From a checkpoint of a small encoder-decoder audio transcriber: encoder moe top_k, trained on read English sentences (LibriTTS-R).
Rows from block 2 of the text decoder of a small encoder-decoder audio transcriber, named by matrix and row number. Rows with one number belong to one neuron. Each number is 128 + 32 x the weight over its row's rms, rounded and kept within 0 to 255. All counts start at 0. After the name is the row's rms in percent of the matrix's.
Before each neuron's rows are labels from the 100 texts, of 14976, where the neuron reaches its highest value: "tokens" is the input token at the peak. Only what is clearly more common there than usual is listed. The data: read English sentences (LibriTTS-R).
# fc1: MLP up (decoder.blocks.2.mlp.fc1.weight, 768x384), inputs 288-383
# fc2: MLP down (decoder.blocks.2.mlp.fc2.weight, 384x768, transposed), outputs 288-383

tokens: "n"; "s"
fc1.330 103 [105 101 169 132 184 112 126 137  79 117 149 127 155  97 164  79 124 100  70 133 135 185 130 123 223  89 176 119 119 180 135 136 154 105  98 127 123 126 144 127  83  93  91 142 104 176 171 153 163  99 151 129  72  92 157 103 166  91 111 169  99 138 139 119 140 147 109 192 120  88 113 101 118 155  98 132 123 136 179 114 143 127 149 129 123 117 133 132 149 119 109 137 158 135 164 128]
fc2.330 098 [139 126 109  71 131 164 109 161 151  92  72  75  78 102 112  74 148 126 149  89  76 108 143 122  74 108 148 108 179 115  82 168 164 110  97 171 108 122 120 122 194 108 143 126 129 142  82 146 108 154 182  89 149  88 156 110 102 158 108  67 190  91  97  91 127 113 124 138 171 129 107 138 126  73 157 115 159 121 164 103 154 132 203 115 127  87 123 110  95 165 158  86 149 152  78 105]

tokens: "a"; "l"; "n"; "g"
fc1.657 097 [ 90  67 158 143 150  91  82 148 123 120   6 136 110 153 124 166 179  50 132  96 182 165 135 146  93 128 116 127 142 126 167  73 145  73 126 127 155 100 107 144  74 159 140 144 111 163 121 148 114 109 103 115  48  91 123 150 144 106 160 123  90 142 110 143  81 102 117 130 106 110 117  95 108 146 120 144 130 138 155 110 174 143 159 145 178  82 162 132 157 178 125  90 131 114 113  90]
fc2.657 095 [ 89 153 132 103 101 170 138 126 165  73 172 163  74 162  98 165 105 134  97 115 167 150  76 169 142 129 147 113 116 139 147 117  89 131 126 129  75  99 125  85 206  88  89 142 158 137 116 127 108 132 132  82 166 125 166 125 114  83 120 108 135 131 126  97 134  77 154 151 137 166 196 128 123 145 130 135 121 127 177 122  78 105 112 137 122 107 144 112  68 146 185 118  44 158 166 114]

tokens: "t"; "c"; "l"; "<end>"
fc1.400 099 [122 161 198 126 125 114 194  88 122  94  94  88  99 124 143 157 106 133 122 174 120  86 148 180 108 181 170 158 195 123 135 161 168 137 123 150  68 148 118 125  78 108 104 116 141  73 147  79  91  80 131 112  95 116 165 166  99 160 123  95 142 137 131 126 193  68 180  84 122 132 121 144 159 237 157 115 106 129  84 131 135 145 140  62  92 158  98  78 127 120 135 118 138 122 179 184]
fc2.400 098 [170 169  88 125 151 120 155  97  99 149 147 187 149 118 109 137 140 113  96 127 150 111  95 129 172 149 144 108 147 147 157 182 106 118 128 115  28  87 187 131 167  90  63  93 171 124 144 145 190 181 123 124 109 139 125  88 103 125 147 140 145 108 150 107 151 174  71 135 129  85 153 153 161 142  93  82 109 173  90 126 153 118 127 101  75 125 187  55  85 136 135 182 119  96 128  87]

tokens: " "; "s"; "g"
fc1.623 098 [149 105 136 145 139 104  95 111 104 183 104 144 105 145 138 121  98 160 111  99 143 161 116 163 145  80 158 177 180 130 101 164 157 140 113 101 173 105 143 173 130 142 125 134  93  93  92 110 151 154 131  67 133 160  53  98 121 148  78 161 140 120  85 186 144 133  97  90 191  74 120  77 159 119 178 192 163 139 180 146 112 141 167 148 154 144 208 149  97 133 104 150 172 128 107 191]
fc2.623 105 [ 73 175 131 176 111 144 118 105 157 139 157 122 149 133 119 200 112 149 179  76 100 112 101 161 109 165 148 136  69 130  89 147 113 102 138 123 159 142 170 139 158 104 149 128 151 108  99 149  98 140 128 130 112  85 136 153 165 137  77  90 135 134 134 105 142 133 152 131 199 103  96 117 105  99 222 130  68  73 136 122 131 153 167 111 126  69 126 117 154 119 133 180 173 146  52 117]

tokens: "n"; "p"; "i"
fc1.721 100 [106 129 153 142  75 159 135  99 100 132 132 134 172 137 121 178 140  73 172 141 130 112 104 118 154  56  74 138 149 141 128 113 105 137 127 138 117 115 120  98 128 117 123 110 142 131 139 155 134 134 159 105  85 128 145 172  83 146 143 120  86 107  90 100  85  80 147  91 139 139 128 138 116  85 126 111 111 117 120 131  98 109 180 116 127 133 129 171 131 178 123 123 138 136 130 128]
fc2.721 096 [132 114 164 163 132  50 100 114 126 112 134 163 146 129  82  87  67 125 106 126 101 125 136 133 141  71  99 165 117 101  86 150 122 156 141 185 115 138  81  99 117 115 148 120 134 178  90  56 124 141 111 110 179 143 103 120  82  93 132 142 112 173 185 128 167 117 123  68 151  33 150 136  65 110 178  95 152  99 146 144  70 185 125 185  55 183 124 133 134  71  79  93 151 137 107 151]

tokens: "n"; "d"; "m"
fc1.204 107 [105  88 147 127 127 197 132 181 122  79 167 171 125  80  39 202 135  83 160 158 103 149  96  94 146 113 189 112 144 103 108 124 106 125 177 105  83 121  65 194 113 129 166  90 161 156 145 131 133 106  68 113 177 153 106 162  70  81 148 169  88 114  98 121 122  82 140 168  64 120  83  60  82 198 141 115 137  80 114 135 102 103 157 104 148 148 179 108 159 154 104 134 110 123 166  51]
fc2.204 105 [136 173 143 163  74  81  74 153 180 152 154 154 101 123  72 105 164 156 176 115  90 145 135 148 123 170 113 127  94 132  96 133 116 138 166  91 118 106 163 142 109  68 121 145 186 156 119 122 123 133 134  87 157 120 158  89 130 134 106 169 139 107 125 131 150 160 138  74 112 104  87 147 114  74  83 148  84 161 138  95 135 121  83 156 131 116 146 110 150 124 134  90  76 111 129 142]

tokens: "r"; "m"; "s"; "b"
fc1.39 104 [146 101 171 163 102 120 165 105 100 138  79 118 143 122 134 151  85 115 120  98 139  75  75 145 166 179 193 132 150  99 142 124 103 126 113  90 127 126  99  99 137 127 143 169 163 154 111 111 141 116 105 151 114 192 162 116 145  80  50 157 161 173 144 111 130 107 173 104 107  91 168 135  94 149 168  96 119 153 107 146 178 176 158  92 129 127 140 178 144 117 164  98 133  60 127 113]
fc2.39 108 [106 109 194 118 126 132 119 106 129 111 140 137  79 187 143  72 204 129  74 110 157 132 114 115 163 148 165 167  95 146 118 175 127 136  77 147 194  99 136 117 112 149 186  82 108 110  97  75 111 128 129 114 120 127 133 157 118 138 146 173 105 121 116 127 100 125  90 113 172  95 145  86  91 177 112 155 170  88  52  66  98 110 119 142 106 125 156 156 169 166  93 133 143 113  82 155]

tokens: "n"; "s"; "f"
fc1.28 096 [139 108 102 137 143 153 118 159 127 116 159 131  63 149 168 129 171 137 138  93  90 113 112 129 116 133 145 152  96 132  80 175  98 134 200 119 147 143 138 110  56  61 123 193 134 109 158 120 136 159 104  92 122 182 127 160  85 114 165  67 134 132  78 188 168 134 144 120 124 143 139  92 134 153 115 113 168 170 124 140 115 131 135 140  98  94  95 179 136 142 165 144  76  96 151 149]
fc2.28 095 [108  71  84  99 134 111 168 101  89  78 127 132 140 120 135 119 178  95 128 142 127 121 116  99 206 102 169 150 164 142  72 103 148 138 130 130 152 145 183 132  92 112 129 114 149 131 135 164 139 115 176 166 174 152 129 110  64 147 162 148 106 123 123  94 131 192  85 148 175 100  95 190 137 138 149 115 122  43 113 166 157 126 134 143 123 103 142 115 127 169 187 116 168  81 157 132]

tokens: "a"; "e"; "<end>"; "c"
fc1.182 102 [101 123  98 170  92 108 105  78  97 159  92 125 190 136  88 137 117 119 183 158 113  73 100 112 129 132  88 127  83 138 177 119 166 136  94 135  65  94 173 149 123 135  98 161 172 116 162 160 191 114 117 137 171 158 103 130 150 156 122 168 135 105 135 106 139 150 173 123 127 171 182 147 131 153 114 139 100 154 112  64  74  86 169 112 113 122 135  83 160 102  93 159 111 106  97 119]
fc2.182 096 [ 97 109 149 107 120  69 141 117 121 142 144 159  35 145 104  98  76 146  88 148 143 178  85 155 133 169 140 192 125 143 142 163  89 142  98 173 152 136  48  79  92 126 123 148  88 126 108  82  83 132 160 108 137 123 163 110  81 154 171 120  54 111 162 134 100 108 105 100 160 154 194 118 138 133 150 117  94  95 127 144 112 110 121 116 155 120 172  76 137 119 143 150 172 142 142 109]

tokens: "t"; "o"
fc1.586 102 [160 128 159 155 170 100  77 193 125 136 116  54 141  93 197  88 112 130 135 137 125  96 153 161 146  91  91  88 155 115 162 176  89  90 106 202 114 124 178  99 171 108  87 132 107 107  63 141 144  83 135 137 138  77 117 169  96 145  94 123 149 135 158 100 143 132 154 107 141 202  79 101 142 115 135 170  42 111 116 129 103 160 156 121 106 150 118 122 138  77 123 138 140 149 143 135]
fc2.586 107 [141 103 168 156 122 144 134 136 145 138 175 139  84 120 124 121  93 161 151 130 156  74  91 141 143 147 135 134 151  82 138 114 148  79 149 129 173 121 154 135 159 119 100 119 131 122 137 156  89 173  97 108 189 131 155  68 167 125 127 152 140  86 138 117 126 151  50 143 157 117 127 161 147 113 132 166 110 131 136 170 141 147  97 117  81 135 151 157 178 103  92 101  85 111 105  96]

tokens: "a"; "e"; "u"
fc1.203 104 [ 93 129 160 193 157  95 126 186 121 127  84 130 114 123 110 149 115 116 181 133 141 117 144 104  97 114 162  81 111  96 155 140 183  86 134 136  73 112 109 162 161 110 137  82 127 168  74 179 103 124 137 142 142 158 121 132 100  37 117  58 114 125 152  93 180 165 136 141 147 118 135 159  83 134 154 140 131 161 113 109 174 106 151 124 103  91  99  93  83 120 100 104  88  74 121 169]
fc2.203 100 [153 134 109 103 171 118 117 143 114 112 142 163 121  75 122 105 127  96  79 161 147 107 138 136 154 143 112 140 124 155 125 109 120 155 112 109 165 120 123 157 165 133 122 128  71 142 145 119 155 170 125  92 118 151 139 113 105 101 136 119 118 148 118 174  90 141 117 119 105 123 156 154 126 150 126 140 147  88 161 148 148 129 144 110 183 128 136 110 121 139 152 165 121 153 203 125]

tokens: "r"; "y"
fc1.44 104 [ 83 169 174 133 159 110 180 153 144 127 153 132 152 122 145 146  84 137 160  74 161 178  94 114 127  91 156 133  98 111 105 116  82 115 115 154 137  97 109 140 122 118 129 109 112 108 100  67  98  88 114 174 116 120 150 139  80 156 187 118 172 114 140 191 174  95 114 146 139 137 112 134  69 128 124 127 115 125 123 125 153 144 103 174 126 152 139 129 145  62 124 208 170 112 136 141]
fc2.44 103 [ 78 142  90 114 143 103 165  72 168 119  87 135  99 125 121  97 106  66 129  96  87 150 157 118 131 131 116 112 129 122 188 114 121 131  90 118 127 152 137 140 149  78 161 138 146 149 151 164 140  97 192 116 118 146 152 238  74  82 100 127 108 119 140  81  84 108  87 179  80  97  86 132 127 129 131  97 117 109 208  82 111  83  77 146 119 102  89 124 141 108  85 131 176 136 161  72]

tokens: "a"; "'"; "i"
fc1.328 100 [ 86 132 123  68 132 155 116 179  74 158 102 153 119 125 175 121 124 120 150 122 159 156  88 111 136 138  61  86 144 108 159 121 136 175 111 137 167 142 184 108 117 109  48 129 124  97 104 120 147 159 144 166  46 129 113 104 119 145 121 136 107  68 159 127  96  81 109  68 142  98 133 150 160 107 174 222 169  97 128 124 150  83 116 199 182 105 156 109  98  55  78 114  79 118  90 125]
fc2.328 094 [123  83  76 144 132 183 161  97 169 122 137 111 134 115 150 143 150 148 146  95 160 194 124 126 127  96 140  79 154 147 118 166 159 141 113  67 140 112  72 191  93 170 144 152 102 147 126  88  37  90  67  95 108 121 114  92  58 175 219  86 117 153 120 145  75  99 108 110  83 150 133  85 170 150 129 139 162 117 146 145 159 121  79 120 135 167 157  40 106 163 128 163 125 134 104 138]

tokens: "n"; "q"; "p"
fc1.535 101 [152 158 140 165 160 146 137 181 153 131  71 179  72 168 161 139  63 139 101 147  82 136 121 129 117 136 159 168  98 174 114 100 164 110 131  94 147  90 116 127 154  83 189  49  97 142 158 137 140  93 193 114 128 115 141 134  75 102 144 143  97 163 118  69 118 158 126 118 123 150 117 129 140 114  94 153 146 115 141 128 124 145  57 148 142 170 126 202 129 109 165 127 108  73  63  86]
fc2.535 096 [168 138 145  80 105 125 123 112 162  90  95 108 110  82 148 172 156 108 140  91 126 157  65 204  81  76 111 151 153 103 208 171 145 132 132 140 107 137 135 164 161 110  75 183  97 165 105  95 104  83 142  89 112 161 130 105 163 146 100 127 147  99 130 108  45 185  39  95 113  86 149  56 101 125 102 153 115 108 131  98 150 186 153 148 115 105 145 111 146 154 131  70 105 124 108 123]

tokens: "n"; "m"; "d"; "u"
fc1.735 093 [ 91 120 176  96 145 137 146 132 162 120 168 165  96 133  52 185 141  73 137 157 130 143 169 105 101 155 147 108 123 126 145  98 128 123 111  82 128 166  75  94 176 185 118 118 176 142 110 152 197 120  82 127  95 134 119 124 143 182 155 148 169  97 108 120  54 127 107  96 152  64 131 112 143 167 115 107 117 143 170  68 162  93 163  69 113 150 188  71  92 105  89 204 134  95 131  93]
fc2.735 098 [ 83  96 100 120 105 111 150 102 117 119 140  97  92 148 108 130 109 108 143  87 133 131  41 128 160 118 136 132 186  56 145 128 137 125 186 197 128 111 119 199  76 128 111  40 125  77 153 179 115 131  73  96  79 159 114 110 122 106 121 127 137 114 131 156 208 140 140  76  87 135 164 135  74 179 116 152 126 146 145 100  87  88 109 138 184 162 136 117 143 142 106 166 195  96  96 109]