config = dict(
    model='encoder-decoder audio transcriber',
    dataset='read English sentences (LibriTTS-R)',
    train_examples=15625,
    gain_aug_db=6,
    time_shift_ms=100,
    n_mels=40,
    hop_length=160,
    input='log_mel',
    spec_augment=True,
    win_length=512,
    tokenizer='char',
    vocab_size=32,
    encoder_arch='transformer',
    encoder_norm='layernorm',
    encoder_norm_position='pre',
    encoder_activation='squared_relu',
    encoder_head_dim=32,
    encoder_fused_qkv=False,
    encoder_bias='all',
    encoder_qk_norm=False,
    encoder_parallel_block=False,
    encoder_inner_norm=False,
    encoder_moe='top_k',
    encoder_num_experts=64,
    encoder_moe_every=1,
    encoder_expert_mlp_ratio=0.25,
    encoder_experts_per_token=1,
    encoder_shared_expert=True,
    encoder_subsampling=4,
    encoder_layers=10,
    encoder_width=192,
    encoder_positions='sincos',
    fusion='cross_attention',
    label_smoothing=0.1,
    decoder_width=384,
    decoder_layers=6,
    decoder_norm='layernorm',
    decoder_norm_position='pre',
    decoder_activation='silu',
    decoder_mlp_ratio=2,
    decoder_head_dim=48,
    decoder_fused_qkv=True,
    decoder_bias='qkv',
    decoder_qk_norm=False,
    decoder_layer_scale_init=0.01,
    decoder_parallel_block=False,
    decoder_inner_norm=False,
    decoder_positions='learned',
    decoder_cross_attention_every=1,
    decoder_tie_embeddings=False,
    residual_init='none',
    optimizer='soap',
    beta2=0.99,
    learning_rate=0.0011,
    beta1=0.9,
    shampoo_beta=0.95,
    eps=1e-08,
    precondition_frequency=16,
    max_precond_dim=512,
    one_sided=False,
    adamw_lr_other_params=0.00084,
    max_grad_norm=0.5,
    max_steps=6800,
    batch_size=64,
    epochs=27.9,
    lr_schedule='wsd',
    decay_fraction=0.3,
    final_lr_fraction=0.05,
    warmup_steps=200,
    weight_decay=0.2,
    adamw_weight_decay_other_params=0.01,
)
Rows from block 2 of the text decoder, named by matrix and row number. Rows with one number belong to one attention dimension. Each number is 128 + 24 x the weight over its row's rms, rounded and kept within 0 to 255. All counts start at 0. Numbers have three digits each. After the name is the row's rms in percent of the matrix's.
# q: cross-attention query (decoder.blocks.2.cross_attn.q.weight, 384x384), inputs 128-191
# k: cross-attention key (decoder.blocks.2.cross_attn.k.weight, 384x192), inputs 128-191
q.21 097:127156142141180101130124126114117120117147127143105118154135154123092119119157142124125171119148124106105159125138103105121124118094138111140148121116145111114154084110156091119190154143114134
k.21 088:150113115117141105133100128134163126121126108134165071141116176095154145126122161121088120186099092169099135122104148156170152111117119160118109111179122181137110141118168128081104175125141127
q.22 095:118134144141153104140130123165207088092104118104125112112126097140139137117171146155152115118092150147125124120171102119121150111108104123111100154127154100125108148162127129135107098120172148
k.22 095:130114079137078111144133121162138128099104127120166095128128149150149125101146101113162165100121099088105130095132073081105145111100130128140147080143175175117120155159061097144136136106118148
q.23 100:130097099128129154152174140126143117128111158145112167094116142102105149117112115108133122149161134116108143143129130104134109142085117181087133170156124132090113202138112136119136129146096129
k.23 095:120160146144115131133111137152091138172138115137146170187102116104142143127077133138128117167117112143144109120091130106108121150122155161147139121175129136104151114114154191199159134130112104
q.24 097:160139129165150076135131095143146111143147157149121112143170107146146109064114151183144113122107116107149146131145141137129169106173150148162138117089124083123100127119074127141169134149175136
k.24 088:124110087152118071124160149142124107139074130142143096113121140108138118105109100157095140111116130120150164112138100151114145183143116156126141121137176143143129114107097085143176129104098115
q.25 097:138112144077135154108120099104118168174130132114103121124169146100137105089121169131119158149143139128086112144113121133093123116110092161120113183145167081169145126120119161140168112113151161
k.25 094:126132171122132134146110118108099116129149122107131102092124175152137095056143157146130103161160144105143140150178144164132144114137139151120143135136184139170130129171116124158136113103140100
q.26 092:168131130107107107118136126134106125136106106114144149109153132118127120130097144135156136143128126099133151118092170143139147162108111133102153116182152171108118132185156120126123132131114171
k.26 091:129151098122149118141131105109117137118107102128103144123107144083104103114099154096129154139103137116122142134072110149186137105111135145122137094124154142094075118145135117075154112139128162
q.27 099:134126161121128129126126128143127094103071162122135153128098125109110162200126143129150136102140123087150137095166122148114142117152124105163144108129121100166163137125148142145120139104176149
k.27 096:121138175126082110175144159148144176111112123106138112146137162110137122132123138112100135143181111136146146111181132120168149154139146179117110107115126101119118115119141154116136152122151089
q.28 095:144152137135078152086110100105084143149152164174171122157120133136143130094158166127139096126138110109102130133125145116129126136157121185103053127136124124119157087127098145124128113120152153
k.28 093:133134156182146177142161101111165091169153149145119152117094147135107082116130116137107116143095135102130172114094144142133107112120105107132103141080111162140081130124146117138129126171119144
q.29 095:118118171121137163135173145130130095103148148092123124080124087148169110132082146134118122100102098117124115109096137095126137117144165134084118140112147143137146113118137154147093128126143136
k.29 097:071128106134160108127128092153145124098122137139073128104115148179144130112114164089149113101108139113140117130123110117121122129121154142119151150175134163176093142097160159147103147095111119
q.30 095:107129116123120132180132104131115103095126133158125144133151122130103168151147131112121142087096114135148149104106139092094136122114166158089121143136086095157134154125154156151090095094069166
k.30 097:148119125127094101096129146138132136146112149124101130125171143127135135111128154111147138157151113116101167128114129106111169090111136118139136098163107118142124069061154179065129130092132069
q.31 101:137167156140109171147128163139115119152114097146115115166134158111119100123150146161167144094105162099175132157100124117121115098100183168150154111121120088106152150176104153116122148169133079
k.31 100:108135118177103164135125082123133163141113116144176105164146149139150179158143127144100102108101169121120157140111106151179121126126115082118147158123182137156078151151130140119123119148151099
q.32 099:134158125119139158116127113132074103119081172134176102139115132135110146126124131147148069098137119116118144174071152119159149123129157147135127140120114144084181122160120142113106187115134139
k.32 106:115161146104117100141122133169142078113145130165111112144129116112103173172145121117158095174085137097126098123147127114137118102136147129132172132133178163111181160124156144093172090126137100
q.33 095:098126141125141145162100126106142098133112096111059056121092093144109152139101101134095173126124122109177136111126149158134101153131159135160105106119135147126138122125122096171187124108064130
k.33 101:174132135126138139117122148095140103157133117123121120126140135138119109089127132146128094114142096144103109113126132106146085133155116106133149158146164102153130071113128126121094092152140112
q.34 098:119153090088149098098054136124134137151136117159132162147119153134101115132098155161169161140127110130097139100104121108126109170120151145113130114101154095170085203128129129126124134139092159
k.34 092:115108159093127110139115108074122134133103145120141152069137152152132099093128133100130121136129142132131139103133126131128106088115126128132148162131122103127166113114165122116130116109148113
q.35 099:152109127112137123129110136115161114139183162101086111145079168121107151107123125103120117135140124116089098128121092096120127130124119145058139117090121154176133078140109094111113122101111165
k.35 105:143175129117101162112147152153094128158113145137099118121150138105082147139154134117146135143110105105125111106166125154107151079101120144142120111137130147074148140148104131115117111149118136
q.36 100:092139150138118104107115107139120109144130107091152113098107146113099101111120178132120152129068102105125128131100173145123152164136128156105112114144129143092131145150142118141133134105149112
k.36 097:116105132120127134134151138106061110104085107131182149123103127111119134141130136127104125104110183163169104163162103133141122116111139165151142124116150116135122116164136140131140144145146125
q.37 101:147159141158069122099125146112154157133118139120169117164157177146130151140167131137069113153135099095131110132101124121089129151093133113120117131125102129085116117135103134105157149155135190
k.37 097:075104120112113099176145123108136124117141138135150125170146154098146132124126135135114146121110115130158139135169096124117169111157126144110106125150144153103136091127167143080126115136138126
q.38 096:166156086147116126068138114107070177147143174124111096145112131098147112147086108140179147110120106112095136146149140106129117157116134127123143111127113147163138110107098173080138142074142131
k.38 096:095130118124138142171151107155135123077080165126153136089135117166115092115156157102114126173139100121141116106104156125133135106133108111093145146137137156123124081150110168156133178154176118
q.39 095:105134129156106143110093087154134144107126148108128081151105134155086104149112149138182145099149123141108096160061158125114146183165150143099115097162082159142140097123146099088161162153102115
k.39 098:130152130141138132150144096141107125152102105151190099164059098136112119160160129110101104151088125172158149144128163131148162114164144134084116142118131133143120094176158120123165097127103100
q.40 100:106119105088133136138086107116145151160119152156167122134142116132102121122112102133092179135148161150118108152139123091163145098133130164062072135114135100137148124153108168090135132078172110
k.40 098:152120146158131139111117172140119148086158150117107131142173167155145072089155100138188133147155144179111164108113141147155111137104099126134143115122121150110110133139146165146107149140158156
q.41 107:128138132112132120113135154094132184121103103163125128129141142134140105130151138132122083156131128125148101152112148097080145136127131156119138148118136098163127144120154150082125119121157152
k.41 104:119147118101089083129141122100107158129109104157119110156166099122130090125169135119150126105163123139100124132128125138133151088145126139165104155135143133118120130123100055133211118141155122
q.42 105:127130128148167133167128139114113156133113133159117134121097140089131134155110080131130138142111134140067092119126136116133128092148108107106128084084132110125138100136128129109107158099102155
k.42 101:148133151079099103142110098157162094105119152130140080157096152119172126147106134149106110144147123098117121098141149151114115150129095152120117158147102113106140137163116098113135119135129139
q.43 096:176058157150122127096119118165133105161145112129155080106147136082148107147192158139162119123137129110163162131118099105122115149138134088089126119132102119111168121112135105140145118117112141
k.43 100:093142121099154134105114092121132124096123108113109122148123144078125131107147116107152180120119123100162149143081113093113129147120099107138127123131117081077109150096135146135177120118111158
q.44 095:113131143090107133100085156146109103164076133176150130135144127116124107121113141146125171120104155070131131123180121135122091161115158133108109146072108124078168106141160140148123108096107181
k.44 097:104114101126133164097126121098116149104103150128119197108116128109087175145157105077160104103151112129126137095124140162177130103131097127128134143157152142147145114113141112122123101124096133
q.45 098:117073121129122138120160109185150133126123095126120129146167141149125169143136158117075130108115120120129156112127093160146126118141137146149116096111145122107129125086114130168099151077100129
k.45 095:121113148126129149124134128112137127089122121080125145082113152118126101113112098125140131154153124159143122143137095145132134116116112152167116142146150117140139135127142127114101141175088094
q.46 100:092146145174101086088147135132144096123131144144149137116141116173125162169150114115121097149127091149144100120088110156153148124146117116114132096141159155134048109155100125118152100163111160
k.46 100:154130102118125138152140120113131112147142126131093093103141119113170151175129073114152142080106117113109115135122091137159176124172136130144164118097088137134144131115118165156154142172140165
q.47 097:112108121114136129131121179127122067153129143135123140139106147131124099131105119139143152130141132101153121079124156114161110153097129145131170106104120173118183095098096098114159111156114109
k.47 093:119130107116120132121088141141112152118139132117149134086171116119111189091100146149112131099108180173105114132132177138185133178088159112094116179125148156102136157123115134144068156099170136
q.48 100:118110114134115159147140129131074128141112140124142097115112108145114131150094127099133161128164143140049132144140131112109111153121095097112127136149126166102134159112122145152134119084177098
k.48 095:103134130152096140136097123160161125165110177136114181111107120119115140095174112137145115126114152099137156106151122082137146090158137163143134160135117142153132108166121137089135120091082087
q.49 100:126116158192111179128171131118122101113128147159115142082123093160139106085155141108118095123140140143162111085157160071140180178114108103172102145100121189154154121154090138129110111128105145
k.49 090:124151130119143165115122138094071153113116157147122104138156135108126092127148138100136156136148110126124119121147135117145126148083127142119142108111134103137124178145148129132156130182118131
q.50 094:146150137118112127077122178116104110119097145150104131124104101133140126146144113129077092175088153101111136141145118131116121120127120131113114120145159140130117152126113115141126131148159105
k.50 087:122137163109111123110107113166139179132164138129169125125127124116139111133101169145129101133128141083113153108170151112152151114105097151163129150118134091124166189105127133119120161095134135
q.51 091:167138148107089139136137119113119116147095117174135109146092134142171103158139132125143137145139063177165127137104135140129130137089145123094144138084152102134119106118123139112084116138137092
k.51 093:076122171127107187154142140141110143139124148180121139121135105115138124081114146155091124128120119159149102132122118109137112164108120134100141089151139092169117163101136091108144138103168148
q.52 097:140186156123157165105118139144129136123156143124129143107147177131097107113134121154156157109143153156121096115132100084198089144110162140086119135120135140145109147102133143126144119084146202
k.52 085:168140130091155156120101112102131113148122160165116182129123123107131127166090115142128132122143084166114124149128141152066148158091133125175106156067104169126162121115151135141097114135135119
q.53 101:100130137108126139126124152089163121146162140126117108160100126149148144160100124104107157109137135131201106113140148154184133133199121097159126119137122127123085152154159103131121139098088104
k.53 098:133139125123108096109131157146155144101133125104145156137112124059132125134150140122126123126137111145130120155150145134173081098124146142122161142147149125142138084107127092078105113148104124
q.54 103:167113136124143098141097157151132138131140124179155121191144131130128127120096161126125113131171115149064093114124106133107130146129150088120111125107154096088085130107151102150138129073103123
k.54 099:132115134132131154109110156149145125181130171128144088122123102133122114183088148129098209136144116115145107124133110116151122121131130116147111171109162134126083110151098087086136080128120150
q.55 098:147114106131136122129095111116130127129110116125132121159110156109135123119091139153086131094139162134106180101142173122093147107077174135122113115115125178148095120109141141092098171144106158
k.55 094:104114124145121109134130149108122100117141139150122128087136115122126126099121092145077104151146119134110129139149133099126156099064133094138158124139130087146101094120145141120153145133207105
q.56 099:161147079139148146132132099154074104121124102099171131129146132144101132125130133110113134123106141125135103087101108152130137133147149146122114143094140157098102160137115129127124082099126142
k.56 098:174125113180102145146143073153118102121157161129103147123113132154117103088130159140111117108128132116109158096117137160103121146120101182126098161126099129114153133108145105099151097130118103
q.57 101:140136108163148145137125141115183110119103111114111130138142149146125163149098158141115144124142138120163116123110114142124111113141120170175124087141125105167071124141126100150149139129131119
k.57 096:154118160145140179126153155092106162109095125093147132102124110130135095139117136133140121103090142126143137143113121168164119095094124107098155158195147125172093120117139153164120090122159110
q.58 103:131075092164097145114117111110136118107110132138113179090109066132151099110141134100134156113136127147132078161129145133099144162153099141121130132123099159120107111183153115138131129162075138
k.58 096:110133096102149152086117104143121125118131095160083117189148168129127083126145142068132132148133170123112150130149158093083145109162125168142163117151152103147111143127141093138145128164119134
q.59 102:143111108139122137160155135146101122078161135167145112177144145166126127142143178102121143106149100122085141109109140149144144097150161148163141131149152133143119163142120146100128169090173128
k.59 098:165158149166143154154135119172131119077088125117103106136114140122187124133141128138146167110125130135194132128164131113150115130099160102149165147131160115085133154143129154078109120119180133
q.60 103:202134131160129117160126146127090157138175138152148154141130126119159123111114151173113125145114117151136101163118131113112162107111130144162122144131150159113133166132111136117153160124168146
k.60 097:137130171116115129157125114140113147104150139139106121138155116149120050114135107150113094115158110110097140129151089113081121117114106140128110149157128127081127115152149098133148137129161130
q.61 092:134110157150093128150163129155085116140124136117132101148122123132120101167088168127145124118129084098144126130159142164151144143115112105130102133155119103101183170163142110141158106111087110
k.61 090:154112130120100108147148155157090112152188133145110174121133131143125127102142123125126111122172111122148106166148143142162160109096112163113165186160128138139081154161144107155115114092156086